From a checkpoint of a small image embedding model.
Model: 7.33M parameters, 48-pixel images, arch resnext, norm batchnorm, activation relu, widths [256, 448, 784].
Training: adamw at rate 0.0024, 13800 steps, batches of 128, held-out accuracy 60%.
Rows from block 6 of a small image embedding model, named by matrix and row number. Rows with one number belong to one channel. Each number is 128 + 24 x the weight over its row's rms, rounded and kept within 0 to 255. All counts start at 0. Numbers have three digits each. After the name is the row's rms in percent of the matrix's.
After each channel's rows are labels from the 100 images, of 14976, where the channel reaches its highest value: "responds to" is what is common among them. Only what is clearly more common there than usual is listed. The data: photos of plants, animals and fungi (iNaturalist). In brackets: how many of the 100, against the usual share in percent.
# convs1: grouped (4 groups) 3x3 conv (model.blocks.6.convs.1.weight, 224x56x3x3, each kernel summed), inputs within the group 0-55
# convs2: expand pointwise conv (model.blocks.6.convs.2.weight, 448x224x1x1, transposed), outputs 0-89

convs1.196 057:132146129119128147137158133144092132132119061136128127120133139114116150132142168129123068073075150126123119109175128145185128119141130107099099119106114121108115151098
convs2.196 107:129128128128128128128128128195014128154157128075116128098078128137028128128127127127125128128108128128128128131135137119129133136128128122128128128120128127127128126131081128101130138134125139127128128130114129128108128129128128128086153128145067103131129133128126128179
responds to: phylum Arthropoda (67 vs 30.9); class Insecta (63 vs 29.2)

convs1.179 064:156119092135128108125120102111121116127112074132118112126120145101127119113132075104140082140138120116142131095152128122146128133123068070086145106107155136145068108130
convs2.179 103:129128127132136128127128129132128122128127130096141240131128150133129127128099129140143128128126130131148147128129128126129126131168128130152025096127128149128136124128109139135122128128091128128128128153144132108128181123173128128128058162132145126128144128054127128129
responds to: class Insecta (72 vs 29.2); phylum Arthropoda (72 vs 30.9); order Lepidoptera (47 vs 13.7); family: Nymphalidae (30 vs 4.6)

convs1.63 041:123120163115119110147127144159111115101090119142113128148151089130111114139142144149128100100111110139139124133085094096164128124091050109104135109109153090126125077125
convs2.63 127:125131007128117125167146176128126128122128128127123129125141130123128119128131189128100128128128106114128128128129128185124129088082127138118128171127125129115127118127129128147126128132134109147159128127131099137128127001128128144134132128162166127125202157133128128224
responds to: class Insecta (61 vs 29.2); phylum Arthropoda (61 vs 30.9); order Lepidoptera (34 vs 13.7)

convs1.209 044:122126082132128114132122196121168126116081101107089142176145141133124102153119153112157063138114124128137135115156128137124128120177077113127112126110124147120120111126
convs2.209 086:130129107127130128129128127129116128130136131126132152121127128131118127128128129128148127128123097124127139126130128128127137136128116132128128128130128128127122127128125176134128121128128090129137134153141129128128235129152128128141059129128126128042156130000126124130
responds to: class Insecta (65 vs 29.2); phylum Arthropoda (65 vs 30.9); order Lepidoptera (36 vs 13.7)

convs1.136 263:120104143115117115130133130129074128128129075121134132128129121128128127128043128113131038130128128129132128117128128128085122126126067137114142129128110128126092101098
convs2.136 128:128128128128129128132150128140128128128128132212128128128128131114163134128128128127128128128239125117128130128118115128067128129128128122128131141128128128017128128130129119128128118128129126128129178128108122128119079129143128149128128128129123128128128130117134126128
responds to: class Aves (83 vs 55)

convs1.72 114:128197131128113130125127115123134128130124128132215127125127195135128135128130182128128128199126140127128128148201121117129128126129149129126128127130137138139127136128
convs2.72 111:069128128136130155129128131142128128144129195170127128129064128128126125128129074138126196128135073117128117126165122102138128127124081128128128128134120128126000140118119099135085128129127128128128129128128128137126108127119128128132131128127128136131128128120137128128
responds to: order Passeriformes (57 vs 24.9)

convs1.125 150:126128179116122129137160144123076126128131091065139136129127129144145140141090131126152101131128125128136132080125128117096078105128086139126130128128128135109089081068
convs2.125 087:128129128131137129119128124128125130128115133191128138129128129129141147128127128132131131128184128067131128128128122115122147183125123127135154164102127127000103128129128128127134117140137128127139204129095129126128085130181181132128122129130100129128128127127165133128
responds to: class Aves (92 vs 55); phylum Chordata (92 vs 60.8); order Accipitriformes (27 vs 3.9)

convs1.134 034:140080137106119129110079127159107142128119125139134126071121089137119147121081078137081128125128192098099109091163128133127124129117097112123129090128135123112133135122
convs2.134 129:133129128121128127054127128128128120127123128166128128130131129128126128128127128122127128128152094126128162094128074129126162018129120140127136128093127128128147128128127128132128137115137144110126129160130121130128127116128128127128127114129121126126128179115127129126
responds to: class Aves (85 vs 55)

convs1.19 183:128139128069123119143127133101105133113091100117111107127095121123067126022071129128128111117139123128123126106125085121130121127126128100126129128126123128133101131128
convs2.19 092:052115131193150127128128120128128145129124128127132128126000129133127128128129130128127126128125070131129120125104121108128127132128127127131144128136127129128128159111130076128162129129196128128127130130120131229112137125157128128123128128128130128127128101128128129128
responds to: order Anseriformes (32 vs 5.5); family: Anatidae (32 vs 5.5)

convs1.52 053:133118145135138156151129091153153156131118125152098142131115135103132134131113107094128130128085132105093078109152130109135143122091154088069082119117115122097134065131
convs2.52 110:129150128158126128127123129129101125109144114128126128255128122127132125128032121126111128128139128125133130187130112127128183128150121129134140128118145126129128130129128131134141127128142129126097149197125128135128127074127128053161137128132126128127128143123128105136
responds to: class Aves (83 vs 55)

convs1.118 177:098106134097113097128118106127117127128127101127153103128157097128103112056072125073125092130128127126128131124127128128093121119131099128084103126128079123101084107104
convs2.118 190:128129128128128128130143127136128128128128131208128128128128129122134127128124128127128128128157126124128129137122087128000128128128128127128128128128138129113128125128128108128128128128129127128129131128123122128121128132132128140128128128129124128128128133122128123128
responds to: class Aves (83 vs 55); order Accipitriformes (27 vs 3.9)

convs1.38 149:129131129086127119142127139096126140121081100127123129128116122091062108035068127129128070128142123131132130116129100123129124129135129122126122127126123129132078126125
convs2.38 126:004121132197128128142129128128128133128128128128129128128097125129127128128127128128125120128128054126128128128125128128126128130129130129128128128147128128128128152126128128089161120128131127128121128128123128234130128120151128127128126145128128128111129097126128129128
responds to: order Anseriformes (36 vs 5.5); family: Anatidae (36 vs 5.5)

convs1.177 067:087113124128128113125109107110091110121135059135120107105104130075125108108155081109110098135121113124053126128134128115177128131095111119117133126110139118126090108125
convs2.177 065:133127127128128128125128128151043128128127135111127120128105123129054128128129132123132163128125143207042127130129115107120133131128128126130129128115129128113152131127124102128135097123106161122127127128128148133000112128127109095129128126128121081148103128100126129197
responds to: order Lepidoptera (31 vs 13.7)

convs1.57 042:136129147152110175118094119147120160150081157149136165136131109141128107117151124181128164139153144132160185130130126101152128129179146111140169135163146128136148159132
convs2.57 127:131128133128116128128128159129120168124116137126167153129129128129117118128056120127128130128128128127162128126128107231128129121180104141127128128064144134134127131125125131138126130135134126118128137255134127134128126121127129125113132128128128128091128140128127128128
responds to: phylum Arthropoda (63 vs 30.9); class Insecta (61 vs 29.2)

convs1.67 102:113143094110121115101141126125123096098146123083169032128130192151122131090113148126128112126131146129126122119124162151118128100124124143116127129127129133169127126086
convs2.67 121:128132132146128184112071128152128131124110128127132107132107128120132128128128127128128153128124077129160134117137128112128133128083128129129142128141116129128127135114125122128128128216192108128134128111108128127124128123127128124128128128128128143128095128131128136111
responds to: class Aves (83 vs 55); order Passeriformes (67 vs 24.9)

convs1.36 148:127134126116128101129137133123130127096144059109127125122086115105073114064126121127125044128134118126109126090128062119135124126148127109122115119115126127133121120130
convs2.36 106:061037134172255128142138108127128128129128128128130128128125120128128128128128132128127119128040128129128127128125119128128128135128131128128128128153128128128128162128128119045131128128129128128123123128129130230131128128144129127128126172126128130127127128127128129127
responds to: order Anseriformes (32 vs 5.5); family: Anatidae (32 vs 5.5)

convs1.58 071:129119127144130131153107130131061165090088089131148132095109143135119084060169143129128152121136097082126129137115135117128128101141126170137127142125153128163119117105
convs2.58 125:128126128127129124131116126128128071037135129129131128132134128128129128128129129134127128128171125127128129144128129138139128130129127134148145134130123128126127123128141119128128238123128140112130128118129127128127102129140128128128126130137128128133127130128127130129
responds to: class Insecta (65 vs 29.2); phylum Arthropoda (65 vs 30.9)

convs1.73 044:128136127162114169157128125100114173105097119102102109156187106154117166115174142128125164134113184146125144140112134134137128139114128134145124148181100145137125111167
convs2.73 112:120118145127128122178127127137127128049145141140129129129128125128128128128078129133127128128125133127127136143117126129128128131127126128143128159198129130130128127147129128125129148159129142129129133128142126128129128123144144128110164128128131128064125128128152129128
responds to: phylum Arthropoda (70 vs 30.9); class Insecta (68 vs 29.2); order Lepidoptera (39 vs 13.7)

convs1.11 128:128117108137129132128143119183132060136198132128148129121134132142145135136196119130128118148129132122111126138126144126107131131119128144123044112128132119117154077126
convs2.11 090:102128128119129166101128131135127104137139128128131128128124144115205109128128128155125114128128127128143119117000096164128128108128129128203126127146128147127131129128127128142125124255129129134130124109145128136128128128129128130117129104156134178128126128124128128095
responds to: phylum Arthropoda (60 vs 30.9)

convs1.178 167:126129086111128126128126171125127133127128084130055127134133128126121128134130123125128120100118128125122116112127128128125128129127110088088127064092128063049123129124
convs2.178 100:128102129152255135151135071140127129138128128128128130123000128128129128128127132128128128128111128125128128128128116128124128128128018114128128128128128092128120135128123128086128128128128126128095151128128130229115128131143129126143127127129128128078128128127127128128
responds to: class Aves (89 vs 55); order Passeriformes (58 vs 24.9)

convs1.1 074:089139097115107087189152131139105191133137104123121146138108092127116125132139150103128123128128101067130106089092086115135102094113112117137125159128116114124117143111
convs2.1 105:128128133114122128128130128128092128128131124121042125128128128133160128128067128128134130128135128128128131148125131128126127130132138128131128131123117104128128135121126135126133136104148127112089122132131127130132088128127127124127130128127128128091129128129128152126
responds to: order Passeriformes (50 vs 24.9)

convs1.104 080:105118159119128088138107131151120123082055094151129156112105131138093091093124131150120114122137065083134132137121131121151128112119106164102103120100142128152133117108
convs2.104 118:125137128124128123128123128126128077053131130128129129128131166129133126128129128131126128128190127128132131139121128136135128128130126128155135130128110128124131128135150120128128192121130128123166115101128128128128084130130128128128127128147128128116127131127128128128
responds to: phylum Arthropoda (67 vs 30.9); class Insecta (64 vs 29.2)

convs1.61 236:047128121095128119107133125125088117127127127118128109094126132127130117031123133126128117126127120127128127119128129127126128077063134128127127124115117129127127119068
convs2.61 120:128087128134128137128128129130118132138059130128128124136121090128135127128128128126130128128128129128128131119128121128128129127116128127128128128128129128124128128128127128130128115129128116104129127128099125128128132129128129128128128128140128139128083166128127126128
responds to: class Aves (89 vs 55); order Passeriformes (61 vs 24.9)

convs1.31 123:150155134122136131151130163120127169131128128136123143164128133143131135130122185131128151128132140164163136130133129136117134141139137124224142220140124129122119141123
convs2.31 196:128128128167128129128122128150128134128133128128128128128134129134130128128131127128128190128127058120128082126128128129115134128128085128131150128129127127128128131103129144128128117116160125124128129128125103150130130119126128128128129134123135134126131128136129128132
responds to: order Anseriformes (32 vs 5.5); family: Anatidae (32 vs 5.5)

convs1.215 055:134105089115128105112091106128127126128150119166086107131112170110133103112168133127139129131154127099133092125152128100140128139166101068079127098132135094098103108088
convs2.215 095:137133084129128126119103134129097124137128129080129170128068137130107132128120129128130133128191128128131126121128147125129155126174126128123128097058128183130198105129120128130128093128128125127123128130128128127128120114133125107121118128127163127131128132121113135130
responds to: phylum Arthropoda (62 vs 30.9); class Insecta (60 vs 29.2); order Lepidoptera (33 vs 13.7)

convs1.168 035:105133105096128103185137115123144128145115142128127150106141131131123090166126138142138052101120152137090130102140128123157128146152126071123112132140125144108077111081
convs2.168 094:129135127164126075105120128128128136128128139102137132115087128135000114128116126126143126128125126124128135126167121128128179129136128133128128118099128145129131128127124128128118110128130119077127142182147130127127126125136128128144090132135135127120143144084118128156
responds to: phylum Arthropoda (70 vs 30.9); class Insecta (69 vs 29.2); order Lepidoptera (35 vs 13.7)

convs1.46 107:111132146098096086135115094119109130118137095107113139112116093132104090113122125126128125128133047123134072118117115096108080121122072116126124137164115113111105132114
convs2.46 070:147142144136127137128130127215123189128103131129127132123130142155126121128127128128126132128135128096207128125128123116138128126128135106128123116128147120128118082093063153128118129131003122110121128135104118127127176131128088129128128136127086142125127111128101128127
responds to: class Aves (84 vs 55)

convs1.119 065:150126154137118132104076163133130131128174125121216157138156136143149155144126136132117130098128120134177128142123128141131126104130126087144140163128099064128125131126
convs2.119 104:126127128128128128130129128124122126128128125132125128130131128127126124128110136123136137128166068128128129064123096126127165101128105128127128134124126124128134162128129131129160128119129147103111131128128000126127076169119128125128125109108128128122128128129144153126
responds to: class Aves (84 vs 55)

convs1.29 114:141163137065131126168138174095101172123115116129106133143122128136119126090107186128128135128151131138160138120129114143125132133128128119170137182127128139130057134119
convs2.29 149:113128128138128130124130126141128142128131130128128120119128128140127129128128128128128127128128036122131098128128128117128128128128117128130145128130128128128128128128129128128128126120156110112124128128054123155130139127126124129124128137126128162122128107129125128128
responds to: order Anseriformes (29 vs 5.5); family: Anatidae (29 vs 5.5)

convs1.170 046:148125086099128122125132132126096116125095089142143127120106177136093099112138144148129111088098128114163092098170128122171128135142113101125091134145182168098127109132
convs2.170 103:136158128128136172129128129128050127130127128127119122110121128136089119128099128108128128128128118128094130128128130129134127128132125124127128149131128098147128128135128140128106123128128129140128128037129092127129127128112117129126170129162112128125139128128129128127
responds to: phylum Arthropoda (61 vs 30.9); class Insecta (59 vs 29.2)

convs1.166 215:123093144113112125134145140128038129127130102080135137133128127127133130120083121123137079135128128130139118121129128121066106108128086131123134130128104131136067077117
convs2.166 107:128131128128129128128165128140126128128128131208128128131127128118165155128128124126128128128171128111128130128124126127035128139128129127128139135128127128100128120129129115128128116128134127129129143128110126128128106133143138161128119128129119128128128128115129121128
responds to: phylum Chordata (95 vs 60.8); class Aves (92 vs 55); order Accipitriformes (28 vs 3.9)

convs1.98 056:134102157122127145150073141130112138105085115131124146107094113148125086114142115137127132086146100123133143077056129096148128120141092154122125124140076123141132097115
convs2.98 120:128127129105112126137130128117144128049132130144134130128134160131131138128130121132128128128137128077152128128109128144155128128128126137138128146124124117080127115128174128128116132111130122127198116123128127128129126132128128134128128128131135128127127133156127129128
responds to: class Insecta (59 vs 29.2)

convs1.65 074:126190115123113135120118103120116124128128125132216116136130205124130111113113203133130125140132118135130130136120140166130128122116097154131127128132174133148130130111
convs2.65 093:131120140148121160128129132117129193154116098128143128130131141128126126128128039128112140128129130126129128122161112109128124126099091146129135128128131129105107154136133127128079128128127103126128128148110121116126127124118129120128127128128128128153131129130127131128
responds to: class Aves (86 vs 55); order Passeriformes (65 vs 24.9)

convs1.85 067:129124126119121133131123142127073146128151131129135136105052135125093113109121159135134135127129008127125143150117098117128128101105134120126139121119126118144124116121
convs2.85 087:128128125123128130130069128127125129000135130128128131106135129132129128128124123151130128128198113095175128128129129130128142129126092128162125129128125110127107125128137128137131128129128121059187127128130128128128129132129132141140082128132129126117128128131145115138
responds to: class Insecta (67 vs 29.2); phylum Arthropoda (67 vs 30.9)

convs1.17 109:142166138113130135152143148118118169135133130134117174169131138166139134127113210135128140130142130136158139133132130131115129150141128123192138213138121128119108136122
convs2.17 161:128128134172128129127120127128128132128129129130129128128133130137128128128133128128128179128128095123129088126123128130128128128128115123132158128128127128128128129103130129129128112122158124124128131128120118244130127116125128121127129133123138127126128128143129128128
responds to: order Anseriformes (31 vs 5.5); family: Anatidae (31 vs 5.5)

convs1.59 143:093130114098108080098115126103116092099093119127127122112119130118108105096102124116103089133107135107116123117128098106118127109094120083086116099086132080114114085097
convs2.59 156:128126137128128130129129128138128128128109128092107128128128129129128029128128127128127146128128127105128127128137114128129174127128094128206152125127219128128100128127128128128128132129128114128128128128128127128127128129129114128128109129223127129128129144128128128124
responds to: order Passeriformes (53 vs 24.9)

convs1.96 107:110209130133122128133126129123121137126125126128207105127133181130128118118134203123128136170125130127125125139155144143125128112118143124136128151126197130144125121110
convs2.96 101:129141128125132151128088128125133092122131255124128128128131128128128116128128085172128255128128118118112133122171114105123127127088096128131152128131108119125128133127138098170114232129128128058128106128126129128128108127124128129135128127128127127132103128122166106108
responds to: class Aves (85 vs 55); order Passeriformes (67 vs 24.9)

convs1.147 091:110131175131132129138139099132131146128176131054132121131143133151114145137132130120146131129128138148230150131142132134116133117175131127092132149128141150139095101131
convs2.147 089:128101128132153128128131128188126128139124128128096134129128128140169153128129128122129128128128128077122131122128109128000128128128130124130163129119126145039128132134128133128129109127131129128129143121128113150075047128147128220135105128128128110124128128129147129128
responds to: phylum Chordata (92 vs 60.8); class Aves (90 vs 55)

convs1.16 086:087127071136156134117121137116142133147135124147136122117106138074108138105121107116128107128124158102110116120139096104145148077137145133128135107076078106141115130056
convs2.16 099:128134128123128128128128159074128126128137109080158134133128126130128128128155128127112112128136128128128128131128145127111125130130128126169127149128133127135134114128144144226070115128128105143127126118127121126140128137097186129128133114129127130127114189128127098133
responds to: class Aves (85 vs 55)

convs1.155 056:120145115118098120117120133176123153128185082120142109144133119092122097148137123124129097078128172145197080120150128109110116125114129129119116153128097121129102111092
convs2.155 087:125128129128129127128128128132128119127118128128110129128128126136135130128128161126128126128160076144133130117130122128061128128117131128129127128103127129127128112129128150131132128114129170112128128134134109127106128139093128128128128127124116129091135131128130118140
responds to: phylum Chordata (95 vs 60.8); class Aves (94 vs 55)

convs1.2 058:067160098113137101122115115091075141105125081122112108112105096087108106113113156129128122128114141095158138077130080115130144103130134141144127156133124101128111136095
convs2.2 090:130136128127128129091128127158047128116120144128128018126133130164125046128128128128133125128100128071131130128126124110158128127104133128128127138133132128148124133147121255135110127130120128107117128128109128131128139128128130144133180184148125167113134127129128125156
responds to: order Anseriformes (26 vs 5.5); family: Anatidae (26 vs 5.5)

convs1.86 056:121098121132120124131090129122111156127134131116119124120092082158116067116134115133128143117136174151150138132101055053144128132162092110114135130121114132139146143134
convs2.86 089:128127152116123124129128135136116128000129131153137131184131121136129124128106128164123128128127128125164126137090128214128128130126128220130129166128128128073128127128124135128124139140136128129130129127128129128127128128129130124127128123129135128098127157128126135128
responds to: phylum Arthropoda (60 vs 30.9); class Insecta (59 vs 29.2)