From a checkpoint of a small image embedding model: activation relu, trained on photos of plants, animals and fungi (iNaturalist).
Rows from block 6 of a small image embedding model, named by matrix and row number. Rows with one number belong to one channel. Each number is 500 + 50 x the weight over its row's rms, rounded and kept within 0 to 999. All counts start at 0. Numbers have three digits each. After the name is the row's rms in percent of the matrix's.
After each channel's rows are labels from the 100 images, of 14976, where the channel reaches its highest value: "top examples" is what is common among them; "peak at" is the part of the image that holds the peak. Only what is clearly more common there than usual is listed. The data: photos of plants, animals and fungi (iNaturalist). In brackets: how many of the 100.
# convs1: grouped (4 groups) 3x3 conv (model.blocks.6.convs.1.weight, 224x56x3x3, each kernel summed), inputs within the group 0-55
# convs2: expand pointwise conv (model.blocks.6.convs.2.weight, 448x224x1x1, transposed), outputs 0-89

convs1.165 085:542483534461465507510459605505452589500459471444639570553518492654491521554467581483573481497500471502462492415483507549482458434527459416511540509500491479458461471451
convs2.165 106:498500499501502500492508500501487494500500559615500500506505501494512500534500500499500499500585443480500510480478480497491500521502502500500503505500497535426490701512498501499500499500519500494503500501505449499499300505500501516500516501505498498500499499480632562496
top examples: order Passeriformes (50)
peak at: centre (36); middle right (27)

convs1.210 066:514455485521500474449457481478416389476462461505473450502416547489488426459519483438466520568344468491547511500563500467586500451529509440385495420505472511514462411520
convs2.210 094:499500462488529499538516500500387500506488512474498504478467501488337486500373476501531445500500498456526503481490485500499540530504493503500502501498472429464502498499514572500304496485492500504498501500498502499501500498418499500488499506578500701495634500497501503499
top examples: phylum Arthropoda (63); class Insecta (61); order Lepidoptera (40); family: Nymphalidae (25)
peak at: centre (33)

convs1.100 300:427494489482502489500508496496314501490499498486499485451490502491500469277501502496501487496498483499498499482498502500495500346432514501500498501470469506499495490380
convs2.100 139:500445504500501517482501502512484507502485505500500489506479475486520498500500539497512503500501503500500505486499494500500500499496500498500509500500500500500501500500499474501500469505504472499514500500416487500499502502500500501500500500519500507500464546500499498498
top examples: order Passeriformes (54)
peak at: bottom left (35)

convs1.69 115:488661511492493490493494459496493499496502482476641485492491622522514485487500591507504494652505535506500511601573484441508500489490567516495497509494629515525505496488
convs2.69 093:494491518532502530515496501498511438517500501575492500502504560500498475500500489502471730500501397504429507500612495500499497498501499519508500500509499500495502512499504418518449794502501498500499508500502499713497459499423525482508539495501495498562503500500503501509
top examples: order Passeriformes (56)
peak at: bottom centre (29)

convs1.90 090:480602533497491490493490435497480493414503510485672487476476610496506403463495647443476497559503506505511500577528388435541500477489508458498511523487541515459507503484
convs2.90 087:471487564512500503508510500496495490502501500518499500500500588502487490500524397499498496500507320501469508501571500411502492497472503518507502500501499500493478500505499390509414504500503503524498532503530500545497423500437500476543559499499502500598504500501502500500
top examples: order Passeriformes (56)
peak at: bottom centre (31)

convs1.158 049:514489506505476485494338517520504602500559464493525510444477495555592498502424508496472414463500612618546482536547477517490504458598517412501508538500429489463479514437
convs2.158 152:490515183499500539500394500500500500500496498505429500497500497384501500500485500471500538500519463469498500420501461525500594206490490500457515500500482505501500500499504500490502500500502672500668500500500374500500496124500494502510490474517503496500499513540501500525
top examples: class Aves (88)
peak at: middle right (29)

convs1.51 061:502553513513505613583504538453529541611440655530490500505550586552532599447497517497500533500540511490510501512505502426549505463421512533508548511430492511547472609470
convs2.51 114:497499501441500500495500503500478503497518500499563502517509513530500499500463457542500501500505493481513517501498500500480498500510500499500500733500499500450446500500534504521500491537512496496514500502484494500500500487500498486500558455502594502484508500500498497500
top examples: order Passeriformes (50)
peak at: bottom centre (28)

convs1.201 073:488484478471500485457501383515506420449466377522479468433468518460477489406525438425447428505479490479516511430504500490530500428465340475467445492488509472419511479413
convs2.201 071:499471488481505499503504499512474493472506499484499500488484500648500501500379500500497500500436500688505484500510448499560493505503489492511422492464500494500576525518491538506589479496500454483500554536379490463346567507500495501498485501504495508499492500563500510553
top examples: phylum Arthropoda (63); class Insecta (60)
peak at: centre (38)